A small image autoencoder, trained from scratch: encoder norm batchnorm.
Rows from block 4 of the encoder, named by matrix and row number. Each number is 500 + 25 x the weight over its row's rms, rounded and kept within 0 to 999. All counts start at 0. Numbers have three digits each. After the name is the row's rms in percent of the matrix's.
# short1: shortcut pointwise conv (encoder.blocks.4.short.1.weight, 288x192x1x1), inputs 96-191
short1.71 071:485473514489536539547498478472511499476519501503520491477483501527530508501520499490476508491478523534474509492498497499501483482513496472426456544551507550435519480466519508488497507500519468569511500510511500543523520497505507562491571470481489507494517506494468506529451483502454533482
short1.72 119:496480511522493494501496457493510508514501499517492507493635507511494487496519501478531475469482483490499519537494522559493501495476483498597545495525468505526493484506539490536478519500517484482492509581514500496501492491500475467505506537536531501491489485490473486499501508498482492530
short1.73 088:395507525522455504510508506499504517497497484503470499508494499490500523523540484486477521478502489508530480523509481464473428504515557473427490499504505486504522492500543481455510526500505504511511505499550500545506508534488495497488480461465514500509477507494496512510507483506477467501
short1.74 102:521510496500495502486505494476497504517514488488501514505499489501511503500534523472505522497484492423510500525446491483475421509512431498462518449528490499514480488517453499501512509506487511516498509538489552501503554508515512508496494498489505513520528440499463498499509503530500495518
short1.75 080:516505507477490516511444504534485516480490507494474524529520537520482486524486533502476502479458511468452487500503515524528453506518517498478562493497514498523523509471500501530492488479523461511506439501510519507492496490469501428498528430543467489475507492510429491507500519500501510517
short1.76 113:512479510488503482494500533501491515593569506493549503491541501455490488507497414502494501496517499503509511471489493478519520499452543480483507494509516494504497490490515546602495521497494503500532481534494468496511498525489493484506501481495480505528484472482498523495509486509471474541
short1.77 094:519515550490500490530454476499493487471437488519508506488531502523507520510500482489514505501488483487491491500468495486487543480438524530459474502504509508537508537508512478552452521525494526503475487501509491519482540493514526409504493483467502504480491491501487497515501490484504519511
short1.78 136:548483539484530499499460474501495507498549480493493507512466483478504503481473493490459494496489516514495493535472510510500500469478449439501505495504517487522490469490500496526467509511529502504523500467525490503503502441474506520494476514567516498543483458516502507492484525497501519520
short1.79 097:489490500505530478499463503508500499485509477522520490526529507486494486500540495490495429496514481495622538498523499507608467487449532465491469513499515488547501511440509476497514497494486476483512503480515492499502488500505501485482498489462531513430498505500521486477471500506538500511
short1.80 107:499431527498471516498539535501499509478500492470538500502488523544499505496492553497529422493445521491480506455492501486518485507452535530523531493493495509497481507514482507491552498475487519493498516513493471472499495529496521503540491549483482500490507502500523488488477502478576496465
short1.81 133:449521494501474477487479493506504506504507483512514507497493512501487501485529512499502552505502485498489502506501512521518520523512561473537497539504488505502494517523487505499499501500500485511491504453517514438488552496493492586486510587502543511569445511516456496500539490499479480478
short1.82 157:531522500534510486515523503507509516488506490513504495498491483486510493518520500479501504525468505503490514529484501495525433509497587489487533496501495531518515487578514527509507492506503499501507499485501489489504480497502587467522507488471508497656496499504494490493512495480492498499
short1.83 120:369479521506530502465465494492478523481503488511486490522463499502516498485500424504503444507503513492482499500447499499599474504510490495510511510502524506494499499499502497510462523485483507493489487475601477484493504498504472500567498474581493501459510508505515511499534514503486476461
short1.84 102:553516454501472508498525577497525504436514496476502504496452501500496492528465469501501531485495508513492473537468493490473550479512441520527505505498513514500495492527477539516502500500517473495505506487444509494529462460501515497503524500475483490504490511482508495484494508487482469505
short1.85 079:527534466483510495480549504488494512484526502486499520510497493524495500493506501466492549504492522480484484547500478504533482497536515496454464561502499498503518502538533500464485529482526481518500503469573521559502497533490516485495530454482497502468516469509490483503513499498484488492
short1.86 142:481483486485484507503492505491500486432548517494515487500462499491478502492464529511514466491498496489483501519548502525521498504556505530456458484522504512481483498526488514659503492465502507505494512478526501502500519511508491514535504513494496486508493491565501501478514470508508532496
short1.87 076:502542503560515530491517485492498478467507516468471541493501490528505501501511511527526500526500500533500494498496501521498488484507473511508501535487467504490497511522576486492529497477497497506467532469545504518507500506475470500462502449487516469495556511492484459445505472506451506479
short1.88 094:474503456507473500518490480510497508464564501504520490490514498455492494521505544506498466540532472506467506511528485508508517491574425498459484503491499491479506495498453514501517511475503504496470505500494472499534463501498487516500512484458489496504523507491497501569485446537469480543
short1.89 094:519514498510482539518565490511543506511505517486510480494525507509550510474512482500510513500463513496493477502497499498502597502486472493478461502501498498549512515520556421396485518512519580487486498497527496496502545493526500480503509503489509501456482501470489490515491531514473507569
short1.90 103:568520524515471496505470479482464500529459565474502518541496495488480504468411501509507484477498513478508487512522507528527476505499497493515532515509486500520488505509510490509514490417458455483494485508570499518436480482449529514491489461462492502465499465501527476514502498486497455508
short1.91 103:508518468497490504483595507505503497486535496511525490496502503472552439498540476507513520496464548508507521516475503493514506491511513518477528551498484484502497502497550505443525501487505486500495500468507499515497503491481534532494550487500521500532498477496594496512489508497506477490
short1.92 086:500503515588507505524563482501490505493603493501506508522492526521502504487485481483499477525479506508488493498546477501517418514485533564473539485501471520504466466470524539500511557502505494506511511513495457511500505529473503491495502472504492471498536486502568478497509508500516509520
short1.93 094:552499516536491546503558500485522479514526478513481493496429502450499517514513493499434543503535478479514497521499506487508501508491457504521499485538509477527502541525492497491497503483493471521574521495499508493552498474504501471487502479546499494543469496524474500498481500494466499498
short1.94 067:508523509455473503517506498472500494499511532506478487452496481513537571474514467498497508545514502520499512460530505468522468491523568508561498519515483500501490469495503507559489508486489559488500473475459491500489509457531513492482541512511506511504525527530496494502503496448520517487
short1.95 096:525503472498505497529544531515500503451571468541503497504469491446498501473482529501511468504508500475492540527465495477541484461545502491551522490551501551502498499459509494467503495525496478501490512496520480536494513498499503529503501503497487487520518521493473461574501476501486507505
short1.96 095:500515518505543501534614500531522539492502492488536491513500489491523465503520504464544486501463519500486485533538492481517534480508504533515474512460492500521513511526471469522503501525490532498506509492488455459523500495547495532562491505443502489506488511517479520513508487479505504502
short1.97 086:491463495588481508504522475532500497495536473500493517498530481486532485473503502496517449491495536511523500526511487516487509497526494508455537498465494497466492484464487539513500502496565531509496555489507487509461486498472523495537540487532478496505499496515479482502491494518445455496
short1.98 109:480524478506507492498431497470533498499549499491515523497507509505516495514498539483522528511493516518479506532476486497470468503542456491501553527475498492521517483457537500491480492494485503466500504496464544565503488542502548512494510507515471504524494480461460456509504461498523515505
short1.99 076:438494514499487528487541476507525497487547457502494428518506526475496494504483509500513491535512508467498487500511512479500480516515517520486537457584510518481530523453502482503498530488493516509512534490507506499527477489511500511501502503531508498493479544479519493502525512502493480514
short1.100 107:475543501505482479501502444503469503507520561509494506523549498481458528495492508487508500485523497501507479486476488526485473517501524512504589511520509481506507515500497474415507507494538511480500500540507504504470486492525519507488492545510542494483506568501503475527516470462510537502
short1.101 091:477520484480480485490449522501491506520511547522500498542561489479530496520496501509491471453507504485497527466500504527480497502495485526494505501488516505495506497487508538557493545497489502491526499514451471472511506518507490412504504541513473458475561528525503480531505488495433523510
short1.102 118:473514443519503491522611475499499513477532503482489519497482506483486501525479547510501494521510489499451490514510502511466514479528489555484535496498488500560502507488513504483491471518511551494492499475485560480523494483492535496516451514506498503498525484499497530521501490502498512504
short1.103 087:512498484486511504478416510526491528484506515491453505480452532490496505473488513484459492503471508487563465505464511488536516500497549501499537502490453508474496515495497475550491497498468527498500514516507499465500482490499503501602530501530530517449501509490485522495525525531581522512
short1.104 126:485463505498505495508486575491499477478554529532545487533483492479490519502496498484501493509505484482536524508524507501513486462527451569515508487474490502503483506499491533495468526501489486495489494495478586488515495503500439520493500482510465485478502444474513492545500499525499530526
short1.105 080:499502499519517534475527506491475499517488491535491499557500479483526511516526477487474538482505508500492500502489487473514529480488538492531437529505553500535483476488526512537474496483528522440548514473461506522545523498507465501505522530503530443544516502482478516503502505506506525457
short1.106 076:528479548555494480507533489495471522513528532480519568521515476470486517509501512501510500518489481493529503501518459512460487540461506536471511472503487501537503489510489520481504507485507509523511519469507516490483488527488532479464432481486509494480513514473499494478488507505519494504
short1.107 112:518488489462514499498504527500472496562504491517484499505469497490499504495511490492481467476512496509508531489484484452501504486474500483530535501474475506481499504457514496497464499473527488532491483542524484467480500575502476481503504494528527514500498568508509496495500509522471491540
short1.108 104:507507536499531503524568511488506502501461484502493498507520499519483497487501505488493518474525465508480498562486509500500509509517512516550549502495484502497508486498504504582489447515487482524523532562488500469522524501462501493493499481486505481447487550512484473502502500501520525486
short1.109 090:488494491557465528504451475504480540580496461486471503505510510496509499549483508489477499494500568465498497495508515507495492500496497507472578516527489552470534489499492492428478533475464499498505470506555472488474504480500489519507496528481479489497476540543499475504483505464509504498
short1.110 089:519557505483499484493503477508497514500520510494501506522523412459500498470500500483487489518502514513472477554486462524464511494500543502507507507516495525511486507490503506407501483496482492477468504470485490515535501492477517494486505495513469511510513495479458486468463458489457479516
short1.111 141:553512526500489505513544495491489500508515513448528531502512504467510489450522502484499542503503514498493486549492503474495531520469472490559504476516491506483497519502490509594541486512476464535494518498446506546484500507492522496478522436477496500478501552507492494490498491504492503511
short1.112 080:473486457508518505598527540502493493507484498489487495498501485522525507541506507495505488488501508503484489498495523536502489497504470598478486503510506539494490481501501544487509526503546505535499490485496500492511501477510516459523497476491486511472497496457514518486482498490512529479
short1.113 093:557495529529519531531529525495467514537513514491519490499431499504483494505541466506498475495520511487503480538496463514437462506482521502491497500519505536486501450503516497443533504496546525490540535523494470512485500490493493495490525528503493503511491508504614498477500524495516448492
short1.114 121:587545518516479506488523546500495491479483532461506512503498499572471484524512510493495501516482506499526493508484485515441566497554491529470489500469470501498502473463498531428495497519518511506499500484497472479504556503479508548506482546490499480496490464477470472488550532520507459485
short1.115 090:495496504461505505501622501523562504502569492502525494500529489452529516499471472483503536499522466515474515561499487444492458491509517460500531491490531495497491515496578472439513508508511500484510473492525543497499500544479502457492461520504518490454517461522490475505524488496481511520
short1.116 103:384531479497507498509488480513515500477522504513515478504488508475463488520508519511502468494487497484454488495506500487469524493505489504497554498467499508516478523490522522483508493521497485511529516466461511446534497521506519568507497502447490498494502469482491520494500481512517470458
short1.117 084:533486472507503477489530506480505547498508508514502489529535504499495482525498518526516495508472488473486527482494489479512498472442497491513547478486502492477510478505506506530565429504495477539496503501463489477513499483520513509504500519545501529536507465522447542504499460502517536505
short1.118 078:469505511559479503532490481494552503499470483527511500499501500570500527496496493499494500505538552516488549511496500485495483520529484488520483496473474531502490512529500517482488506478529515494484526446499511485509498573514512505496503556533521490556482507452482502523511499480516486546
short1.119 092:500498499487493514523498508522472535495549457501493556503516450523492513461492481515550505488522454525486504501500495513512511487497527495464501494453506474464466525494465506499445497497480486534497514524530499492481519521511505456464493499492585525485534555497441484539545492539478509517
short1.120 089:493529510505488497483464497536517474493490500505503488515490505515496498452545497528489551498508477500504499515501502478527552478494515451500471503511508510544502520523499463532501502482549484519530472487501502549505513522502363512455523519536504508500483518501502494467532491534526493581
short1.121 077:603467483496432497492481490504502557503505500475484514504495479514506482516508491520568506490488506512503477541489541520427482480522563494565506455489489497527534500511504454514475465498489506547474514504485454528493497498506430500507512547447502500504499517512503485470520497497513492486
short1.122 080:506503533510476501466526499474509491503541502513480494559516506503502504502504522556503514516493593491483488499484505490525513497485548557501482485517474512498499501486505488522499528499519512508513508504506502465528525497478505530500503499501506457512509492470507500479492486483531509479
short1.123 075:526530498484465528501501504512471500499492491539499496525517496556503480540491545497488530530517508482471491448504501513505510519518487469510550474494515475520497477457484508424508497493503481501542482500495498482519483466529514501536460455437467517520497507474514538481531504483464515510
short1.124 083:455490516531456462524496501500494504464489498475496508489494496566531476496502501500498502510489532504463511494525538443499548491497462500517500495515456518490473486509504510627491498474490505504509497508475529501490506550508531497491501507550500498491495511476519491477496510504448514522
short1.125 086:471503532486484505547422498506477476467487490499497463474500493474481508500496528495480505492496492512472460496546536478524522508512533509490522472500483513542497491488501493585490533478499498482499514433510489498531504469527504455495537490478465506469480490501480507525510522501490511478
short1.126 122:498462488500500519508548512481483494431513508505525499526520498477492498481493500493527465489529484479502488465505480483508532497533542514446502504504502514501496499498494518648492500494496508483493482507507503499487502523490478487509485481502564518492465492540504493459490480519484518495
short1.127 103:583529523484513468507501482526540464518504505518513502523525504476507502463542501505534527500485479501502514578501489502470528502468464541489487508499467509512504483486494498442499504522501490514502521521499496565517517466509489492481506497463524499508441520487493497524502520488436526538
short1.128 117:486478531521507501484457506496488492517431499516489496498498493603500517500495495500490497496501496501494499503501477552498619495491429549548597510491499487536500506482531455603500516494484528513495500490443500458484514472511487494507497536497528503470495501507465503437509510499497535490
short1.129 084:512476554509566477508486502488495503525489506483500501516453491530532510471489506502500525509499479473477497470477487504452501503497494545490454510489520495469501476573502493514503500471509496494527494518507477489511503497527468463523489475493488508549473494539483539490453533533514506510
short1.130 096:533507516501508497511482572476482500463521506533499511487515514479492518484479501503512530501517482499506500544492514461450501520505458460558562477510509465484531507482562504532446471542500471519493494485522488512507503505502458519495516488417497548495484522518519493519550492479495499497
short1.131 099:478505539499500495482526493504498503593452498519506479498490463494516427484491498533501517493502500503497493554498513500471520492520479461497477500499494505520503486528499481538487470500505508481574510506489503504470481504453507547501532525512529493504519495519646534497505496492520427439
short1.132 089:509521490498499496509539503506522533489535486512498487499470515488505528497471506508491503478480515504542490504482506452563499481458422497510514510549472504481515472484506487473506504511448485519532517496590514486540501496476483511535499479544510505535507487511486500500476491513496549476
short1.133 078:484459494509506515500443490514500513499529430494498506484511501511495483487514490490477540539513555448518502493503503509524481481511485498497515499533524492493525505499489493543517514489502498491533557490498533538515497473497512566498584511498490532529523491502551501506539481503500501482
short1.134 084:520507477515496497562532500500509468457567451502463497515489500487488507488517495513506514503502550463506495492516502455527447506538501497537495501475501510492521467500504449526491522491502466488501522506577492502450479587461490474519479467515495472534471493518485494476512495492498495507
short1.135 113:483486496477485489485445458491493462490508504500492509500491503450483500516492506504480478494501452496469487487514500486504535504517550524557520468487504467477495473495482530470500500499529507488495491525535459518492489502499515502529465476513484495473547575476505486515501481512481480489
short1.136 102:531457485503500499500530531515500503510524489555463509510460494510476499496472507519501488500498526512474485487500495463496501502501507500510535482512503502491488484426494493498551519475535532507509532483453506457492475481484475502503474464512523497441516496495499495498500472499479486469
short1.137 098:498540480472527515474457511514472500598452527518491529515479502530494506487510541499500471488498532502495502521500494531502504502525428500435513505519505522484491470456496502483525521489497478508445539505492515510502488502461503518518477514501518496509500500509572503522547526501511479498
short1.138 073:569500495496494476534543531502513491520529525461494517501511524486495511464450498498508436477489502511520494547482493508591496453446495463454509503500509501535501503456476422478521491482502462509524485500539502478492463497478536491497481438565499452529494496478543469507505517503498461494
short1.139 080:526526545481558516499391471493491504513468496516512491480470520547517511475481514490481493500502505481511499496539484496501513485460515505479447502515514523501517456525499480586472494514527494497544513503509504553522474481479509465555492474516522510464467483486496504489506501500484514469
short1.140 116:521556459514496514516513517493537476495520498505518500498501502502506504492487508486498590485487500479464494501490496459520490499496511520515495483498495474493470485501491525453521462467473507520487485448448535488494496462511551482503498556462508528501497522447546502511513498480548525473
short1.141 141:504546553504495512484486490489491493526460477469489500475516507474514509500464494486500516483524489503478502507507502501494517502481475459506544469520495501500510496500516503508551477489500499509458507517518509490495480497483547504477522450456480531508504500478492500516495504503480511521
short1.142 081:504494460491475500526540488500530501542493514528542472508520517581496497506506513467521485504581498501493493486474518563495457497495492558472476573505528493533528514492517516499533515493481507511526470460509503556475498488484461499507501482500502495478471490469507490504483502500489499513
short1.143 110:508498514489486488488452524518504508467450509533487517487500485501501518499480482496514504521525478469487525490514488542523523493505518510509502520476480502496519510466520497476483474501480489511508499496489456503479522486522503547469523465459503490532518523466563490519536467508508499482
short1.144 092:460545495468528497503464439493526537516523526492500481481477485499543521502511505496492503499480502517520507490472509553524478503506499458439464526502475502469514500566511501458501500505484518521485507482512566560481518558505513526493501500504483499522577490462498490519496480518489478502
short1.145 080:489508484504481483496522500508488590481536498504517506478519503496508527499486510517506529519420523492513492502510484491582483542526496420484475460495520511504497479490496486476512523516502522501483493479567507492517501506568503545499510500464469468510472493487451532501519500491512529489
short1.146 091:503492514541510499513539526485468476515480506502495527502510510495492485480520460543509491502507484505524494490557486475500498493497503495506500495536475504551499495505495518495516478507488501504508524512493506522499556494471481489485485535586488466497498474470490495515499455466601454457
short1.147 096:448521546501533488472504510505555501571509465513505465475480497506517526509518472501534474501507533518493490517531529507487519509476509492488500513501490504522500483511509483494521502524488514473496502468490506475510491507511478538508406456518500505494477526503517471500506521519533439449
short1.148 108:527518587507467521504529567518503452512489496445513513482504494445501510516506471517463503515506525522542506505518499470495519496454500533493551502513467507496510499507501499481506517508526531503511515436477438496498518478533488505483494529513500486513499476546493492525519510495503528497
short1.149 090:535504528458498481492468487498488548519504503520523500498508482492481554519525481508520522497465487514497479489506490499413525526495496452515502493535515484499496474540511488426477485511502528472506466491509498486473494484518584470546507495508473487491497462457494536498496510513501494501
short1.150 108:516486496506525502530524522508505465509497470498461533512507494489471507503474497529512514515491528501482479499498514512518495516486448487517568512517505496498499489449518516503490481507504497484510510521539491480506531482499500510498559503480520525518502487535479491481502525473485500514
short1.151 093:494521517488557498478508483500498490525513497503528500565539465487509473558502536528495504511520511470520493509529492479491502479499510509470501500486487457531490502490472483470499505500493487496492525485519503503560511497493504466500492453473478483503465500484494488469483499529491482499
short1.152 171:515498518491472485530464521492465493504502509493519517510523501501490500483493499498509501500493504498499490479497500511506496501492501505504486533491487517510513477567493485506502500496489519489498505456534501501494490495489496502493508494500500481472504476464512492471505504501501503489
short1.153 136:507489512483499498493433533502508452503544507502474467479513502496498517513447547504494494492496506502474480502543507502499516517472497493502528478498523481484495536434507511470514501507524478475525501495502414572517495488517529520456501528478484505501490503560502520523507527517493498479
short1.154 128:525494497491538500482508474490512486509505490510478500495507501515509506464507486503501426496507511497469520511465500506461516505503460499531510500501472501542503508469512442520510507502517494525496516505496680464485496500500523542483504506481535503485489479500495509443507526506489509496
short1.155 091:469507489495522500460479486541496483502493497521508504504520499489500491500500521493535467508494483493464486499513505493536482486490510501479490506482531486587464577457493521512500503549495500502501541465510478542514485493469498499492503534433496487506501487492509554530505467498552495480
short1.156 089:507497489505493502473504549498500500524559546488482493504509493496502500529521498514484470485499484489520488515514488519480502488464555473478605519490508480484509520513504466479486451508493457498519490504560464523493506511509465495518521517532514504489501541469487492512493489500526499520
short1.157 079:514515530488514499520474489503506516508492491483509487504456485485519481473508511480496508476518458502487538543545494516479477493499473490513508541477494492469493496494495450566514504462529503520501567525514508538468491520477516500499587501486532453502480495500566521496501492486493477467
short1.158 131:468569488500488495481500455471504522436527545505470502501456512459524501506508497495538490497496515506496484502447504496449474495492462538482490496529498504488512480543482515488478494535527501484462491482518560522501515503525504488484485519484454511477520519476489495545503486490493484454
short1.159 087:492475538503495506487509512496497491498480534493502488502455485582502494498495476493532484502527483499485483552513507537493468536524533527500522489489499510494487512514522472633485489491492451499524498484511501483516500504512451519494544477501510493456499499480501506473467512529493558520
short1.160 079:508504522502521492526583517515492492512487471544503500507521503508487514529507467483489515505519456498510524528505497467501533498519498522486517497524545504501513494502489558561484553486531499505534501499460487539514513497544464486489500465480502489515460491502545500504497488536489503492
short1.161 139:482478463492473506505531486493509502497597505492473488474506506501500494500471500508526497485493495487502513500486508482480474507503534533507656490490513482500494503482531504431499491483487498505490495517604477486506510489499526517495496550505505513489488533518502518496501516485510477493
short1.162 105:532449535494517485525468481472491503561500506503481505512506515516497468495507477531504480506491471527457491466494491468512528475485515473532508532485494463470483446513500514541528492482542505525511478517504472488495468518480508508518510529530500531432501469529514522528508492476511481499
short1.163 078:500523522572493519467572495504488508494502499500494506508503505479487479545478482500531503479533517469513475531504522469442512504516512525504524504525485506516466519505483496501506487519467507504498495474533492488506515481470538502480436574523495506506498502494490477497460536503513509489
short1.164 123:448532468486505540489495513511515458489502524502495512496495502493524485494502518501492501496494501494480524500503496503538464471484474501479484532500500500447489531527469505528512476550492498499530518526523494500514507472515502502500497511497493525495498482498421477485520501490514505489
short1.165 092:577500468472492488456507533505474477508554511505549507517484486482496501498501510528503470491518482517519517501517521441495484499497500504522476468482499502471485493533487485454507495449519491510508512476490500504554500496493505519576489514459520496536500512477500496532547505515492551492
short1.166 092:475500507481517506519480500517565504491522503520528454472500503497553543452510512494529499523500464497471499519545485532493517474507476501443496466432501509485474509502478509471480515515555439574482513504521497542501515474532531525503445523448500509535501498517437482504541485533490496440
short1.167 080:499535447477531484493497516496512478485489501505496518493551492470517498495485505497453551500470486497505504519462504548462524500519526492509497506500505509495506426497491457448523493500549515507477486493485499515497501530504506516503537610474508489515499451532552481510492508491499510513
short1.168 093:545521527510513507497604499526510469500497459489515503491500497521492496500567515531535569486506501493480479508470504493505433502494528477509473504543539534493495512537539504465520543509507482514522524498512525498538497493496499507486482502493509518516503464501474488477584496502516464576
short1.169 105:538526497548487505497507503487454494512464562496503498599496516499523488454497499491531502480466516446502492461497525510501477506523493492557500478522517562504502491494535500518551494460501501490499505524511499470495506514504488467490527510533500494479527508489480508446497494456496538553
short1.170 104:438506555510542492518584439514507486481556482494521490513495513569492498529501575509473491497491499491492504512508511499496468495502495464554529520512489515499480519480527508511518489492497497497496496444510505514477478488501500500476488492476504506521501472536519489471487510497439497502
short1.171 096:460478542528516519517429458481517514537480465475525480511513495496503501509507502511474515501511498534504514498537494485449568476483520501503506493528484481497498508470527533556516493505529569491497511520531577539523485478482500464486495501524500471477520528521498500475502486498472504577
short1.172 159:535489473492569501502537523504492513510515498488504504490473506482499505494472475493464516530510508506498512495498502490487529504493503468472528472498493500501522505468500485485509491495500505519503496501489543474500510471488500513503496522484505500534497496477466490494498494507501480512
short1.173 077:484548500506512496486517491521496500496619500528496511514496498519530500471516483495461500518489463512500502520510519500471503521500541550555503523503513513490504496467494490475496504480515545496479506486498493508509496493481505540500507502520491479512503495491537527527460470507487510473
short1.174 113:523451517523511475496518537500514524511506491502539495485472498485520499509507463491499443495539511495518481500490502501633494489491544466482501503510499522537520482483531462533540510517522502476489499478515478473514488475495476510494482469491470485492481502492515499500504504512496484477
short1.175 095:533455505500518498500477550505486504435502495503490513505500513508462496529478505485489520498488543526488491485508524498515513512505468521497499512501488496511510513502515541503508530504494506515466486462524499527519494481494473547476522489463480490501526517510503513459492515518498505505
short1.176 145:493537501504506505498493484505514482491387507477485496515503506531541480476517510494516551487504503499506496501509499490529509484499444495484618500478498522505501511523504522571505493481499500498485511490440485515500497521510509494483513503510527482547499542576463491466509508490509565487
short1.177 113:517498486503486467490501492500476490506548493522495515497586494489518495502576494484494516555496489537441506495537504506514474479476456505518437494494516490493515517484500510460540506525511495506527493496516423492500511479492497458550499509430499499510470454495502489516481481516480484485
short1.178 073:462480509545498499496567504508504503439611460530478494504423489497494471486501512506492506517512537497516504493497501503513477516484488456523533531519501506458528485484510552411489487491499514479507534485509494511516483529494476486499490496522496497505500526508537506565490510522497510485
short1.179 081:477468493591486505467460521477499486468514506495454481499490516496482498496481494500474497517512546519530503488498494502498519507474442518504556499500492525470507503504476509493515510461496515516493511506506503503504522528463487553487501540511493481496563586498512486474503495518465524486
short1.180 123:563511505514443502485465532502506507480487490484503500498498500431525500504509508514508517501482491480509504513505504466493461501505494522482543475547519477492505480493537506463527481509501491509488486497600473529512528497501503600510470475470514513502479475558491495490506519488507496499
short1.181 123:449497489498486496486475502525517470501492460508503513461536496512491516505492502511504489574493491519479530522487501512470423512559521494441528502431482497515500535497473500499491472531477459525478481499505504511498489453528502501515504500434496537482455455520488553498514532499509500509
short1.182 079:478528521463524506540520505537526507518499491511511499491527488511495519502513484516498465492578495535467530480527509488521505479500510493480485463501512491470527498517500533478450505503498526524537497527495480576491470508540492482486471496524496478449491495533494488508505498509494491520
short1.183 080:469488489517499489517507521493501509466495472517494489515498470500518527494483519466494410540500501512494483464512473497446505477501502515474561475488507496504529526476508512504488549500504497481493505496498469545498521482521497462510474472462522502467489569495516517506546508492443521524
short1.184 120:501454504544488514489419473500509506460505501527489538497487508513504498504487494511556501501471483509471489523459513529485441512444459500510513507474507504520516474495501444515513520516496500507488530498500528457489533458510541565505495566474502501494479475479471501457511526549528502509
short1.185 179:582485522502538500499511466502514484499538462495475491493548523485517507500470530501493491529510491491445517500522511522542498502520501507516522534484500494449502511495504492505497487507503522506516497462522514518512509505534499518476509495685508522502477497525503549493504521504473493486
short1.186 083:532505519515503495488502469521525534495501530481493505490474488475489520504508476515531512505474517479575489521542491500500526535483499493491529499480484511503496542498498435483533507536512518502502527483555495430516482519502485500496578521472478531471536472494495490486527502503558499502
short1.187 087:486499508512506500495540496483511534519520494547485517499488522487503463524478515500505480512493503493485529531502498485514495549526503497506437498505487497487513539494515466501526511495450491484505522482548519480477496483492511500471507508467527540514495499500499476498480512508485517487
short1.188 078:432513517480515469491501518503497486470481503495510501479497496500510501561512497512503494506495503480485498501518498495493479513491507523496514478496492518536482539498502492493460508515439493474501496494497548484493494541559509535499502505484516500496512449499500488503495483504522544489
short1.189 113:584514480484500484510562551503493537516571510505538504505493490492497505492515504503495528511503481496458547486464496490510524478506452478505509466506518489536501477555476448484573510493528494515509508519467496497488496518489532522547476560499530496512458504505501486527507507502477457503
short1.190 095:495517507502457516494469568500498495482459502493506515496492496515500498503503494506551520506418505470459501529489506509497443502503511480517529482504504463472504493508598484419499475514500507508521534508506539570493475472490505548499481535465506500518518464476476493490537492494494488575
short1.191 108:499507520463493541500511501490492502500560506485450495470486519522505516441498509486472505509489490485514518454486513513542493423485498508463469527577455488499492500511499526518498476479479487518482546522520500490508494542478534482504548489503492500492503512491498490473488495473497506485
short1.192 083:565492512498478512501536509526502504475480479489518496502516494501501530467502494502505582532495497534497505490508496531485482505533508489498494455500497516499500516516493475608518509502507440558466461501494486518513492483486494527488482489480494512526484508507456498515564487518498501562
short1.193 089:477491487477523473536488516487514541510493527490500468503508464492504513511474495470514505510489403498494527491510476510534482532514496494501520494471496466502461503486494473495558496520520484499501519495508501542514521496537512515457479574479513500484484489495518573511485525505483497507
short1.194 096:442491549519501504510554453502529519514452473501511503505492514550496499473499494485504506506498504517490525501505499511547456487492458493503453565532502519506500506530520525525490502493509496504599500483539499509469502473497485465510512500536513508581507444484500550489502510511462531488
short1.195 090:492508482500522513453469477493511500507516506461502552497459492527499503521513505508483583497472548491498504561519508481504494489595466511503503464482513506486491505484489530522473512502512499499445516502518528503529486469540440496448534467516486504545479495513511512483550488501525513469
short1.196 088:472543484520497478491475495493498521506504516518522477501511459523444480514527521470484522481605525515510519473502508495471577490463497590492518513477505501480504498509474504486509500502497498490499500503515501517500486493498499481501460510498501518424527503499494524520464502486475505568
short1.197 060:510529526487491533504483493493529499499525430518462486479461494479528505504510489505519508514509501581492519438464548496512542501500485493515442543513539484446524504507529475548474500499540507524487510516480549453492474550476522519552530501488551512505493490490424511502473497517536503504
short1.198 090:526448537506494501503486519472457525491494495502526512490511502477479500480454413553476521509483498495529493482513524468561502539499482490502512522539506479514507469543506495521527503490500490501504502509584457511502536495492519534526500592452518504500488507514488498532473551449504472509
short1.199 083:449613528501478507480484456494485503516502529497480506503550494441484487517501503521484499510579504507470514501470477500457538494503470503504532511458510519505498506538483508547501497489505442493500489525526490487503514507488497507484501504523505500521500500489486500517512517501468504568
short1.200 081:443507474512482500505574496514531501533609470495476507508551496506507505471493524496547522466470514489480508570510531527517459533523510521479500499489491513466512498507471493531503487527483499493479501480524524496512494524537538483525485500491497506487524522507484480575498452535487493547
short1.201 064:519481472522554544497521467495467545504543527511492515494494518504498475499498499489493513497538579510488496541481488494474440501511502501539501548489504531446520473483550545425495473516497537503508526500529490508502499476481502533520543509505528463550506483534509476544479500505506505529
short1.202 151:496497456498499500506465500505513492494593512481508500488499491498511500523468488490516471479518508518490520482500507505496474502433533451500558490501504503501501490518498514405511489504506494502504515513493512536502531495462446504502489587481463500501481464549502509481488508499506493558
short1.203 074:523496524482530514519494499497492497514500515548545504494547495435484498509500499486527535490500469528507511520494503479498496474503542419524483501511513510543534523515513488498468508522524456505511495505500530558486495427551526466503492483515489496515507472487470531472500474500506493503
short1.204 079:543511492514450505494490553490492463535500536495558503492476489457535526469508431496448562492465508474496482459509493476523492511489488479475488527513500500490490503494500505503501531495481502505517463505532481503517478476507501542509501473474481495479515571539512488510508508498541497496
short1.205 109:488448508509489531492457489497504499447406498531499494481492498545526485500489507494535495506475510494474495491514509541541542505507526488489492488504504502497502470475467510513487492487525494500520514509477498515468480523482499503500505499485525488493553502493548504500490469508469505478
short1.206 099:488521439499519527478506483463518505459536524484529487507499501500504526516478498484510490502507512483464515526543507522460455502496439503475503499493519496475496446517455504596483482486494487495502529514500503501531495510517467527523509500485509479506510454502438454491505497566500493488
short1.207 110:508502487500491514552501552512510475498497494473535518493503497461492486483524482494506499482514518524449483514515488500499527504486510531442478489487482499487481486555430605525519503503485493526495494497510492480501486504524520461503497510464515507495508504470495505505508480538503506510